Weights of a small class-conditioned image flow-matching model.
Model: 16.7M parameters, 64-pixel images, arch uvit, norm rmsnorm, activation gelu, moe expert_choice, num experts 8, patch size [8, 8], width 256.
Training: muon at rate 0.014, batches of 256.
Data: trained on microscope photos of single blood and bone marrow cells, 97085 training examples.
Rows from block 6 of a small class-conditioned image flow-matching model, named by matrix and row number. Rows with one number within an expert belong to one neuron, the router's apart. Each number is 128 + 24 x the weight over its row's rms, rounded and kept within 0 to 255. All counts start at 0. Numbers have three digits each. After the name is the row's rms in percent of the matrix's.
After each expert's rows are labels from the 100 images, of 14848 (inputs lightly noised), where the router gives the expert most weight on average: "patch colour" is the nearest of a few named colours to the mean colour under the peak; "responds to" is what is common among them. Only what is clearly more common there than usual is listed. The data: microscope photos of single blood and bone marrow cells.
# router: router (model.blocks.6.mlp.router.weight, 8x256, trained with AdamW), inputs 86-171
# up: expert up (model.blocks.6.mlp.up, 8x256x256), inputs 86-171
# down: expert down (model.blocks.6.mlp.down, 8x256x256, transposed), outputs 86-171

# expert 0
router.0 092:141141142126107141175120105125130082103132144124141130147158178107101155168171144144144133156171104169120127146152189132135124117119121088148168145118153096112155103123109108132134122094119146122150159168116139111129146128114142116109145094138107072108099091
up.0 094:102158127108105143047161132124085107136123127117130109112163140105128121150089146129092096134156087123149151132164130177113148135153157135156132125122113123141140157130116094108129134123126099117110115156117120093105094160129125126104108096129113112145099147
down.0 095:086144174158152141152106138097155178143075149136147121166083147112107123143144143138137135137105127104152111129129109143102146135126111107126107126086160133128085109104158136135132143098130120169152151096149164114112111120073171131172165151172153173121111133
up.1 106:123100099113118137100158104130134122151113106123094185140123159099130105114161147158130150159161124097122152132151104169142128102155122135130112163092128149105114140121122123132140116135152076124117146167162151137162129106150130187107139128130120106146096132
down.1 100:097114168121124116127100150101107143099115130109144059091164119141100137132123076089109110153126172155108140121082156145098106130099165160179119139188124113187113141143145104135139117133123134158123160089093150160148163085118109096113147128133161129174157161
up.2 110:121129148141053153122086109142191122122154076107163175101115154086098096145100103103088095137174097155088153179144104159122143123129136123128095135123129105151141118138129100180105133124133117098099129106084167110125145135153123148116124041126147129138155152
down.2 131:130139145143186125151128110142126108106127124182105110131091097158101118131119128147165122119111116093131127084102095118158150121161123129093133145104115133120174135121113207113135128119121149138102149132123097147109155128151128121157117166112118108151123115
up.3 111:132120097137157155105098088154095120096137163135139163146155173139134123122127146112128109140175097133134139115133111111096191099158105142095140104138109130151115116128180122142097122151114131127180140149128144131109130149088134139106091130151136152110142109
down.3 116:124106134118122093094146141125136147127124146083116118118132099161108103147132086143105114130102137104150138144118147113135145103165161141127140174086119119104132143133169144117150093122129115118102118114128109145158144100147158152111166131067136136130115160
up.4 102:121092108159104116106110103147158126109139162160119154137154151117104111120142124105085106118124128162104144158141134138084112123120128130149156162093117144121119154115165166152133114104143147101181097163155148119179138142100092138140184087099177137152122099
down.4 099:108143165099153144135147101117058080113134132125161134135120121126143143131091084133115178101141150095147145131148119135094140129153151128093140114114150100114116087124086084126077152121128101139095137126079113109120140136138138161132067122148127143090145145
up.5 100:089113130118148119130160142163096146116139103134106130060123177135106118108142141140129128130122129129150142152099142137163164130164142136089115164140128111128144124131102124110166144127115118088106154134127118084131100102177089104154121101080135125152136109
down.5 099:120123127140086122129136105117138125179104184122164139096158149115156181148146119075119102144161155129132161151143106104087123140094121131162145144121149165089102115114167086114110085116107138110165136132137124154097147136125156121128165138099165081070085142
up.6 109:147121105101149122120138128151124157119127190096139118123120127125141115173092073139103173119070131153117142176156115120092126155117175139127106180141125146144083140131101101090128149133115142086137154104095094142118146171105087103126120128149153116107102129
down.6 123:176107137123107129142128092134156127111090169163120120149117116111141162123097153113145130179142124105128110103131161132115132138137117156127118099118133146160166109134117129184137144132175163140151146102149139128146140117141135115163099109107167153159155103
up.7 104:139138106105077132087103127105148140117127144140117136147119109190151139133054146138121072126140122118169161125115145124141139120126134101164173090120127123155153135107102140113095151151163151103117144091118145137114112099121108148127150190137129137158162095
down.7 098:135116104115179149127133112106095126122133083134132131071124148095091114111142152103115130148125126119072120177105089114074135149110093122128116109117160114166125127114112111156163138122110147144126117135133117121096127113152105152147124089127107166121105153
up.8 090:108128121108096105157160130097098132130122143155128160128144126128116137126108132109135123151124080155126163190120076128128168097146129197146148164102098143108130124137120093133094162124117129113124109123123155145119143116135150083118082130114156125096164128
down.8 096:176156141114129150114143114160147152118117122162130100083142096140124138128128127118113130136126127149119096113130093170165118128140153096114123116132143097125120111094150143120126103100115179119136154074128131135146114129139143145125112181106127183130110144
up.9 097:117145076098117096123074132131172131110150147154114166131169139125192157147132114103084135132150108129096146098104096094133127160100158135127177091172141133153105142128160140108143136142133103079117125148092146142098125118104138087119127136087114127172111097
down.9 096:138081157186142156163121111145111163127137126117109156158117094165110124119097097157141130195109137139104152116111106102094097105136111129118138153120125126112138116112114108129103094115146077117109175171177118095136120142124106167126115121147141178089127144
up.10 113:178125099161097134097121136134086155115134160117125128113107151121132118133099182094112110101172055123154185152125130107113116110099125138150099124125110111137164132117088143116126139127157128151134108102135114089153167144130094110091093094134097144132154147
down.10 104:136111101145117103116153110113135148191166123102130126096137104106104108159164112158132158073121133145188123126161108106136168125101159158110165085142165151174145133130140127099115120146112153146123155135119128093110140090113106096127153107135146141159098155
patch colour: pink
responds to: cell type: artefact

# expert 7
router.7 119:125097124118131099065118124132133167144191099136104154155130137140125111086110154166099140131093106105148124134122081139140184113132149149115156100156153125175099147127158160120135123121142110159131130147156125154136120140114075116136092163104120174116126127
up.0 099:151124182101146111126101108134133104129136152108118126175125117089122105106133137145146111143134138136132142152129109077139101120162161113137150116115125117156132148143109123145147136146107163099124136128089160143129108132125120131189148147116160115117133113
down.0 097:110151117101131118094156095144122124113135128106126169145091116070112116108108159132094140170131149146125121111136169134149125107158141115113150119102111132122141156094159136147148147145151086127143135126120156170109162112125159141135088113109137132119063129
up.1 095:162153123109149169066124097160093114121151105121133084110151127155167115098128162064140080155088110123132154130095160128152126122161113140127109159128134134146145115072151121176095110150151143140172105110158151132137129137131176143150198160154116136138141139
down.1 096:100102135116145114166158115157111104119148138137070165094140121102092073088097063122151108114164122115139122110163092102144178121142130157155126092137134150183055123134139113107094136139133139092103142131100124106128113110134102104125108094149117139112140130
up.2 091:130121140119131114087151131141141061145071146133126117131134096118139127169099128122086152125152132102096111155147136104160123110116140145131137102123097103091176141102125135118094141136153128107098130155193128117121096098081140120120124130092086174140129114
down.2 098:113130105133092186139135129121138139113155135134149124124127172107078091102140139139128086138096123160125125102111163142086142133140140142084118142137165149149129129148116148140129121127094162133149139118089079103128142145188156131108147117136156095106134126
up.3 099:156153090149126108113083115126095130119133167147128100112100143093122125134105132103121105138130084137090114111133140167168156098187143134122126179109164102134111124153134146122130121117160142132126114128160164134132125114123098140138135172151096127153151132
down.3 096:115112144149146135170092083128132140128133127097111125136167057175113142174140110083138155148114152147129130160131100108134094137138132138098117119142110126106130092160133087118117133097090132127151126127108129152155133150096164105113119091094148106129108169
up.4 094:127147132142153119111146115130100094117142183103103099106157122109110144101122090170162134163176142132147119119167133074147124130137132193108100146100123122104106121124086071115132164118121116107127140146160126150109125129092097081121132148113125149140110168
down.4 103:110092134139136186121124124128081161152147130121163089153099109133109132098195204096119132136105107133148138156155122105109162100148136162157100106139081118102140165110145174156135108135136175137137095140104156109162137113134094115127131126126126135093203141
up.5 149:158107117142109114121144133113157147107149134098159130157110118132153160148123111159113135114181127142154115139120164123137120166126107119158121156103094138130117165122157122156115130146130148099136128128171133117174213118100109178107174137156095101153088155
down.5 164:175144098115121182167113154075109116150135115122120132162138133131188105155139147119133157138100154094124118104144148184174122127118148091152130144094174091135132115130132099130117117133165107092105118105139137116138100118116085110111107107120133124133127111
up.6 117:175164111133165135144157104156120137110113099190118117134159142080073099135089169145153111119118114109084139096119119152157121095119131093123146149113153083130082146140130118156150153106143145134133149152134164150130117107124142152092159150145119121151143147
down.6 123:147189124153175190128140131119165134134111115143124157141140156111131096115112118125145127104081162141139141131111123156147117117168120108119131125120178119124134110175147118106120060120094150139120114137127158124133178121088149132173100140151123141090122135
up.7 109:105114108136119130139127078160139086118140140112127121108142176136161121122105160109092167095118111146127148086104145090118111103145130142142119076183152114161131135112156114148128141138107134096151124143128153129131119095102114176098121112179109125102133110
down.7 112:116129154106119101134123120132114117154081121126112123134120105150070151139121121129127088154103121112132124164123141162133098135139126128092119173091106140135179104106069154151177124140143092179130138134130096117143141125175120119148146131096156117110128114
up.8 061:174125130131146116145115157140114116144097101163152131166136142146154080141125112168108131150117155112118131092100115156098203141091122106122102143107170121115143116133088119164164163097130091104143116163092125166164126111136103137069135147158159117138174110
down.8 058:142126123143117139109129120128155128106149111142117096131132123118137084154121124137100096153172140140157155161110111111179146123150157080121125124131169111121128107141124155152163172142101134120097165195124116129137115108117131110104127126154136144105123169
up.9 097:130144092129134136107100134178145130073105146139104114104075142113155117091127131137130162129151096112133175160139126152113116085146146125092111183137097102098090089140123157154122127131114121144143134129098134119110158164098105134086109131088103147127154124
down.9 104:123100140118122108102147099075080150134129089084152131145155154154165181201168107125166120096094135169164109117146113103094149114132120118108114092115138098111130099137102098137100142119135131128097126129123111171118118128114132134128142164106193100137090113
up.10 104:178130147146122126147109117165102116161128163133174136165093125130076122161117085158147099147111103091126129169153121127135090109142112119099140109138155112121089116131128128090135116100093081109127144150152149164156152167088133113086155175163145115109146152
down.10 098:124108090111093120123158159125147150159151111120111127166100113114106159104120130138118123116152111147122109104128118127085115121118118115171114141176095121133173106142141133154144145128116152153128098148150102125081091158181163172138131085141113132150120182
patch colour: pink
responds to: smear: peripheral blood; cell type: platelet

# expert 1
router.1 092:129131105120152138127101138146111144130178171115137160110141108154165146103150144120133145112146160144168130081120099123138184138146164115189167121152127169131099124130125126090102099174093137125198094101127084110158112124127099110121127117121170178108150164
up.0 094:112154129102105127095078149189132116156163130131112137120127099117094115119118127127133132165119152107189169164132126117110111108136143146130085141135126115125117130115104100153146139157140120148166112165164168120127145167142139125123121095137088118148109117
down.0 093:112129173085154083132179131123143138074127127124152077127119109082105135107119119105156125129095140098152120144120151111105115134143143125127165120088111110114100140109180155107116060095158124119097171122109091136113136111124100120132121139135141127135133184
up.1 103:174113125107148131124134132165157136130134118094133114143142157109120108113151122146135084127133123145082131124136148128132187133119129150133151118149134097147115135138104094094160129149164106133161083129113149121113125135148156173140125125131095110072115114
down.1 103:109152072103124109160131111097112109113119166165127116131106091147124204144109116102132132154134134116145128120147094123123061141148097115135098130061094145133111094093146146108127156090135155130138147086115133106163106184137109137124163126133146126137146115
up.2 101:098090105113173137049108177113147144110164123117172098166129148129131111104146135108158105113133174093141138097125119133112145134137143144143110150167158137101120147117149128142143132166200125155172111088160098128162090149144128148100202109126140114115110168
down.2 103:173163104110099093176158105134128131100103143123106154158151126137161125135146122126096156162097091127139168128124141117117095116153123109137150129112089126136116092120126132116134155071049056115107193145128144106118172146121139134171082119114121147131154107
up.3 106:086145115098124129117141121142137130136121146085123101103157135153102151141120145159119156139136116156173155120138158150150130130137126149150101163137096143124132142141132158106096115112092163149128134097179121133173119129137079098089126116119138098145134124
down.3 099:135120144104099170164133174119121077173157163105119145155082083124118124135132120125141131129124147142168118164136113106140140098089067135124073067123123159114110065110126128177135184108098119103110162157145123135092112151132160106132136128115128119132125133
up.4 097:108130134138129097177120087122151149138112141089175155075124083157149118103122076168136134147148130136121153099090174165100122132096108108128094091123103089129119151144151140152124109157122148117129107095131124135140133111124169125098115127121118154138172144
down.4 099:132107112089194152111130154143170093109155094160094182143131132132103128090151107147144134144128129116157118140147114107107136160114131115127145155130167155129127070109112129143132132076127116187154150163187145163116098110135078100117138114115130114133130101
up.5 073:101129116148149136133100135174153102147071123112135127080138124100167145111114128158115138158133086124134165168135092154117156173167137168109091086154129146165132103101130149173109087135134131132146116122098150138092138117093121124130111125088134119083115151
down.5 065:165092121089142126146184125145136160127208141144136132150073141140136112132133107132143165169128149105077108112082088120104114093140150073141090119112131140142137120129113127105109123132136140140094101093106139122155174112117140125136132138134109112094151102
up.6 100:122096127122122142133152127116121139123149109145093100134121174106131120103145130123129135137105128151142158107114110100127143102126088134158095081139089123133147130181133127138100106155093139098147105110125134125148121120086104149119114063144111146120141140
down.6 104:159154070103115101137099099198150123129114157124161159134121105159119115173144142149132136132116127114093103122137128187156123111121150127066146137119134143134132148107123120113138167148132129095116147136184133128121123148147152133096151174096149170159145174
up.7 095:079080132150115115130116125165116139119145148104178144145131122091102174144133150130149146131133117151112153128120145119152151088129132142108092130139143074123109150107112157087077091142184076130134157135130123128135165096150107147125095088164132125137127131
down.7 101:148164105141136125147140155129158110162092102106123152127104114132141094131146112094125138116101147112114142128109177116136091127155117159160136151072107162111114118170169130130145163130087114117118104153119139126118138180106150136107118119121112140155102105
up.8 102:130178123108103180140080150151136159123156147171155166128174148125152148117121127112169131140137121150131119140148145130079136131157114165127149132136097134146145151164144168131089169109128135152111092125097131101163102108066079185150106139127086096111139128
down.8 095:107112094147125147142138092116133142101158092127134114139117100132138112138118162113137116116128103110156165133099095126102148142113101125146145131104146156084160111158125176110111114106097141108141126121106133136110125131157155097153140126121136137094094150
up.9 097:099107114127146092124123172127071098060131153125101104136132116120169106136156115161099141098146131122138125096123141118125103125145128132124134120112149122101122087110163101177157099107145134093122103144138133134112121101183132156136179096191116098117122116
down.9 092:124133146112130113146099149185140129158148079099129183159084170177110138157119141131147110101134123160125147122145128152149205086122136131128076095094092113105159125139122121138100122137094144133142089103186116106131130138101100134129096138115146125143143127
up.10 104:136127124099115150164147113139166163150159121146123139148193114128097118113133138139111125191103135132124156180115127110152084143118135111152125129171129136116142140118133126121117112122166149169141143132127123137117131119125132106150136157107148149139097147
down.10 106:146093143143113113076154112152109109154153140115162135076101105092162143155108133114121126146126147131118109111165147162165145181155135093095143152125139133128092125148080117113167140101133114086102119122124100104138098148095132122131147089116101102161125141
patch colour: white
responds to: smear: peripheral blood

# expert 5
router.5 085:133101127128117167117094133138122157151123108105145104088159096185144120167141151129140161105093165143143124139075117108154099153126143116091085153129128126078151140096141096116141122137109139104137107120113095089130166134129145131136150139133174075156105121
up.0 096:098136070138121126126176128143094122130137097116124103173141141138124170163069131115138105130159134158124105135073102122146109102172124091107118085104167136094140128147122147132116101090101146133067124121126136113104145107063113097129096141136128069130117119
down.0 090:095137116167131106143097124135101080089130149144129154135083110110103095113098161117086108136102094116142119119141107139117150117165136178137162119126063100128128154095099121148142137165102177111093083067177160115124167122130131127130120101115115133105139138
up.1 078:098088157114137179130131121106151115133072152124105132125100143095131109126104107113135085138128113137102110116115117098116106143129145069118137127148174183102129120178151100120172098099130108121098130157101138186125124112139151134152102150109113099102102171
down.1 074:107137100132132121120140137119129127148129166103129158160132115141155146125101083144110166115118120134131106101120160112130111121111132147151152098157119123126124132075120109136141170180111135114162079104124139163112109082172128121118155098164131137151108102
up.2 097:122134148132144087124127130127160151067091123122114131081086138163166134136091118152118121102150149164129129153154115104105141122114117136128114097185104083113163153152168098145078096095144114109103126125100131109117153116119149133150118169194120080158081142
down.2 092:140114115113118121117148159133121106129134152096158196141129109125122120119153101115118137167131127139129139141164154124126128114151151137126096192111125141138121110094092120144195130123119168152151175161147166127138119133146111137133134177068118129123122098
up.3 085:174115105150143132166131152128141123106143149127113148112129161188188115116118078091105126094152103106145159154121129105132160137128167129141108104093084133121129122131149126127093122137118133139109136168143159113121112163152150137132122117140105137087120116
down.3 088:111145145125101112127141140110114095107133122098153125162141183056129151125104141114155133124135129170127132117088124108148081116120140118121103129151139155135128108137143151118124169119079144154098123150104122126095110134082111162097149161084099130111153190
up.4 097:145120110138129133141140108126151120104120117100129114095115110118110138097142130123123157083142074145123107142138153066157125131131143124142158093118138130138144137142142123128119133161105150119143105079097156187101113114137141123153126139147095129146146107
down.4 102:171139129142164108118140104144130163107113114148120080104118102139117134098109131084123136140158079086103150142114145149122133120157198149134109139109099108150140170113131123144151177100119158109150147125111106121116137126123136127140086096159162140079110107
up.5 104:140131116127085138113106089187141117134122134145135147149161115125122091104128123121104186116131073123135146135143130131172128142156150174143168139112100118147147128137123119126139146121110120125098111126127130063117130096088143127221132094142114184113140143
down.5 099:134148139132164120103126140088139140148125089096127095134100141102114166145100118137165107135103159116125152123135137128123122109134090149129086174149119118107133135083132107121116085148154116110153183121113126153141119154169133191065168161147078147136085097
up.6 072:093112128154122132123108071123131135142089128106156153135160120124101097094148135131096115103110101129129118167129131147118136126168147128134154118160118093117115144122128145159114173131134091149121093105147142117122141086108128159100141119108127109101090074
down.6 073:124132091155136180125113157165101128171159130136088126127120096137154127121085155095064151122129137134163163132176151135126111076127155096143104150129145154112155128128158127112152158114092151113122144130163125097113148138131146115093131122134121136141164170
up.7 097:140176135116138101159105104102134153084124113146159138143117064158153125120134109131111087123147144114084165113145118159096124159122138107175170093142094139117090111140110125140146144116095091118089108168107094142162130146126151128105139122145159142144114140
down.7 095:119130101154152163094127170107116135103138126119077116113166119118127160156110163138090100123152152080078097166121145144124132155128119099098100169129114096169123114147136121139134123158138104149164148118141138112110114097155077142136102086100130104107098133
up.8 108:118139159129157128091102107150073078141163141163132149120109123133143162058055080082088110171138136161113122161140104172109150129166092161126120155134120122101115170128154119158135118126173117127163125153129113125159110138114130118141117146138159116141111128
down.8 097:123137137092088113142165133145144133109155134147184096156114122123077109103152143142165087128122105097171108119083132124126110160112139094097171129112127137133108098143146141131140082142091117132127150127124109153116104163122133133122176106135099130151151110
up.9 118:128120098119155098135134108141168140113114127129129149110110091139127151103151141169128148141158155150087105142124116129097097144115151164117092131118125086073125146120129147123121112102078134160138124143134104084144156138092089095077110171124148125130083100
down.9 120:077077145135131143128144146104126153079122115072108132105139113136130097121059125163158147118154127099128136179168098134131123134128123152203123158098148099134076135131135108126124111119136147141116148122155143125144111106137139149098152083096145135122153138
up.10 115:125092141149104162165056129134101121131141111103162119153119112116136134145150127097148119123149100109130129130143131156156126119176100125135132120086088129145155076093134123125100088149086121096142148158108136144171086153146132129166107129134110140089079129
down.10 108:125148081126157089135160132115136104159114132142163157144135175115115122124085172151091139140079139145118120136101113077116145114099137119140118159141172119134099152121135150134172086102179133144129153089153143102126156096117114093130120144125114106127134133
patch colour: blue
responds to: cell type: plasma cell

# expert 4
router.4 110:127162129115116081074166135075157097120143120157105131124094147120137117094109120119101154157140139145156128104138106151094115111125101131092044163155154088164097145163134093137160102116156141128139154129115163104108141157157170146129143108118141103108150116
up.0 098:163134107136118090109114133128163116124145104125124156147097163129108133127124128096080128102160097120113136103156125125088118127125100124141105127134156098152095129151158135124130150075144145167087141092145112140162159116120109162137123124120118157119137140
down.0 094:128156157144133121105097118150057171149109124147140086151117118120193145109084109147090117115096124094157133140148093102101122113170117093145145123157142135144123131162120108137105111096130114144164123141120137104156154142117135152154144106190116093139136160
up.1 098:105126181103117129124163131138123108173113134116141109150127157147136130089114101174077133150119123119140182143162158109110140116138113169083113115173123126156165163067142137119148161138101132193119129129146101152117165135133142128111082147095110103125129129
down.1 096:112147073137134117123127116171115147108126130118120104108079123114094114118144148107174131137127126109159111158124137136162116121115148117147153153118143154106162168125142142144119087078137163122117099087131167110128120123098136147120137105141110142159160127
up.2 098:150123079138123087107125086108106131128110177139075159101166116084115124111069123085124126189127159098095086135127183189113101108128089126126110120112126123128141145162103150146136104159093145104141149109087154151136114066128130130116107143132124117131122096
down.2 111:096096135134117143141123146128103121115119151119112132129141171110168165131194152126151155144132172153206116111130134116178160140157126106124127083064128144118095113124132116108160138088164108135080105083082134118190107156124131089136158127146122141135144122
up.3 099:099144147149150110129119153128116138156167124122159098123123135105147150116098119073080152116131163184131092118164149097127106132145099169128167145122118123118137094154152139064138126135102126115140139106146143128135147134130109082155112118147125126090104136
down.3 091:138121129143122129111103141131107164145104154127149185124133141139114160134139111178161098139106098108079138163092085162086140129099135124161120148101125135122106141129098088153134122107132165132087062127110128132126130137148116133101138161133134159145147123
up.4 094:139144095128161138142128152168068156147103161139148169122166124148147163118141129121124136112161117102115119115152135127085148132137134131154126155095138158147099117154135111144140082108140077108128125100161134091161137097094135121136147113092113125142103155
down.4 091:133170133141114125105057147100151133151132149130110104127100125137122102113154150119108123146098126091118099183110162087170098096111132125137145130155150115117141133097105149149137132169126165153112123124144114174120146129103118119108150082148098130163136128
up.5 100:111147115125139100098097142112157160150143104081144102147105119124158145117133111111117157149171116109156159132141159109108115156115104181134087151116117088155162142089159137095115120105162098128154151160133138139081164136161095138141113124141100143123086117
down.5 109:108068112139094164147119135147143113109129150163099148115171121151130158145150085131138099093149150139122101146095093080133173114111147169102099140172130177134144142186112147129127157153125139145111115123132120104169133096136134122115178148114159118147170143
up.6 100:130165116103180109098108115148107114136127103114154105134059159114079131125157116108119144160111104140142156131129132124113131089144128132117113147129118091157119111094151136103138129088152132146118164109125156177158098136163150171181090115139137130088140117
down.6 102:102146107125127149147140150124134098098164152128110176132167106125106168127066114149113117102132129139097094145079112138139082128131132096121100107159111161099096122103110111130157144127101135091169076131120123118123128150145102121109152115120143103124100126
up.7 074:121146155141158164117141141132134151171122190126133144098106086147149121108137156139114149129120096097129122123143143097110122096134173149101142114131146136097092068133132117114156144138165169140127149095100102131127097106146122072111127129116161125144122125
down.7 065:136162119124159089113109099129134115101128104088118102116102130123137096112141142163098145109139117126119151114164133106180146152152125162122141132095101162144090156120134119117122135148099122090104123156167176153169133172144116154131159142119141170128140144
up.8 107:121142146151137134105141139117116096135117121075159121141153073125126149124128159134164144192117107142072103137170127152140098186153125134149115142126095115141148111122150102125091165100140109147128120115132101135140157156115145120192141111129130104147106124
down.8 103:141098110134116145144126162127145117064107149122142091091130118125157101129163151076078129084156115118129131094111170134136131122125123138129124119118124130125115136100119093143138182132091130129146156145082157131103129092109132101084085130103165147092128116
up.9 093:156086152139127117156168133115112144151125142135131164135104139118103090100162107146114124164148095117122170123162157156079164134125174102156098126155114115107105110055100147130132120097131163139097114145137107116133156127128137114157131150133133123126105161
down.9 095:080149131136132165097143139135094139142122106113152100120144132123108158135094184132149138120142187127148117153093136104120126128151130149110169123116115135141130134158149093140119112163113100167153134123116185142148064148125150140079119108146133125138134121
up.10 106:165147091115127133166141102120071111107104163139183151111113130159123170170148106089152109154167111156078115125178165106119132137145127154076133149111124154144170112099145154157078157110097144113148141148109178136089162155129133118150130145151120141136123116
down.10 100:106120148148106132142124135117138135131156146164131128132113110105119102115105093150126135114113142143143126132153125155107124141117120120102127096131141149119097115147109103135140149105163134142120142157112106148138139127154098118130089148136105130085101086
patch colour: grey
responds to: cell type: artefact

# expert 6
router.6 089:114125141138119140099139165117112146096186078155127119155146150123128097134143152132133111110156123143185192175087149123177145121146083104159124113152112102146124130116120097138159117132145147137112114108133099093136147090173147139111116101108125131147125170
up.0 088:156110138113147128096060124087165112165152141099161121147113115137142087084173120166129135113105106146100145148108108135164124157074172119124125112145169081082142072096160117169121112126132124149128099111122155138141112201166133111173133114123142132126102119
down.0 084:131145107112125121112165097157070130159113134102110093110105139107150158159115115163113117171163155124156141117148110103138100115172082185175114116136118115151085134108144136111117194159131156157137115119126114147128085056122128110116109092129123121099154110
up.1 104:108089167120160112090132127159120152098108130111116102153104142123111134140163098113136114114152095098096144152172070148121118143112156146125112119168069098129147099109094126152110106157103145131102152099123132134115140156138172109156125113151117149124131141
down.1 111:106147142136131141159127122096152107146132129148176133081142081136158134110108146151131155165144167163144155052104187142105140118125119116150127105077155147121122119118142106131149136112110121125146117147099144099128115097119127117145151110110136108137136139
up.2 102:117125121161106128106144146100133083129182172149183102096156130088088111134106126124107147111099161147146149138131152112133114114134162127137107091148160152092117136160143133168193171129123151095097093128164153116157149089153086138169174116059131128133135135
down.2 105:112133114126148092132130136131108122116103164133103179140092147118121153148112127116115126113164085108118163123144123175139131132122090147150146167107101120140124126148140145107057080146110078132139101096128132126162137126151180115106099127137117156099137133
up.3 097:109134141121126096133121063128153104095139139115135155138096107140096116101111149148154141125187073159180135120101071119144167087146113131105174110145116147104132128133093130114126136125112138134109150138153130128144191112144103112094131105164107058149114092
down.3 094:163083140115143152088125161134126136111164106166141123159130175075178129147098140087064141154120122116043157117135137173119156102117102108103080148158131105121119131153114120150125121092140121101119096158109123142142077177149134159113121141113136151140129149
up.4 093:145086142133126148097123126117107141132133105139080145126147102107128147127106162102112159122131097094099113074172093120085120150125126146182111131088139083147125102142157129115126159136074101176118142118114132181125082126127116135111134122138122135088178155
down.4 101:146207126178129125136165120151173146151113122122144162125112165144112098110134113140146138111102078100150134192098149137158169116103172102108144104112140164146150176108110106117150150084136118105146116137085123107131163098156086107110155173114122133124103088
up.5 102:159147082151114171138123112075164156122138128161085152142158113138127128129123133126124099151113180157110144129154138095110134126124096124157122142108130171071141157156147130144145143121141104106160130139146128107158160105116137150191163110113103167128096106
down.5 103:113127150107141074061146131155106121118097123109172107165110112138113126159107118094148106180126120104102161122096149135155083121186150147110145164143132103135134126088126127160136148117142144157092138132094146129120110119135152132094112154160160137142107139
up.6 077:107137085132128134131099135173138155104078122115127135151145117126070101111126145150134132147134092106151143145161145113142137074106119069155115089136135139166071155102118154110155118089113155121113133164128122178147118101130140098132090109144085093142155150
down.6 083:099132162073126135140154151122130080137160130119115126180143161154131099149089099096087116144108157131121079077107137087119190121148136152153098111057152139120169082121134116124108137141147129170122134109065158124134103148133131111087138116107141105185105149
up.7 100:093128089119103116129118117127140121196162107144119135120103105115106092110159123133125138103132116128104139116119144046164182145139141173135130097114138138191176119124112182145119139122133140154112145102147121149124087150132120121141155128110170120135101124
down.7 096:175095118132143126094143178124144142113128159102131152152126116111145133144108126161132121146104134126142158088128108139117104126121104177099089124125139108108070141129168112168113133103111131068119104093103124083146160159136080138171102116083151133119158126
up.8 100:132113097087099172119125114145144141116073139091084132140097099154107180119133116145123092127137119140150119108095148112150165129115150115146144099138152102121154134082128083089126138169144139128142132096101120166135112118122091138157136146131145095131133103
down.8 101:148106125164138126125141112119081143089184139156161121141137183144154097136121116123126159109176115145086122190158114126096093116129098107116122141102094149135073116120130188159094160064085104152129124180135169146113123144115149147119089137102109112134134179
up.9 102:139111131097104143122148138114133183131113119171111129137121127135107115146116093127111103134106137147138162085092141107148124125138129121145087120116087144124126152140115120164160144151086136147097173120140095103118182089094129153120119123111157147126124147
down.9 116:120144183135168144124159167149126136128120174154102116074116107114135161149131135105091148096099114119132111118150149117111148134162149157143166162112158108139161109147104097139088099139152148104125129087132199137136093186091140099134150121154118163156158138
up.10 086:136166100146121138107138132153159110135129152137147137121135125083171149155091172071097144154112162130115135103107118146135142105110184128131142124123140145160136086107158114110115088141120141114152107093133097207158144153132107148133098082157085162158113104
down.10 078:117159125135115153131104130137089134128138142138156139108136114133120136111140109156125088126123103129115124135121139157117142155127092144099183169135167132075133115160172148153135112113107158153097141125143108144129095107105110136103124156161120080125175155
patch colour: white
responds to: cell type: lymphocyte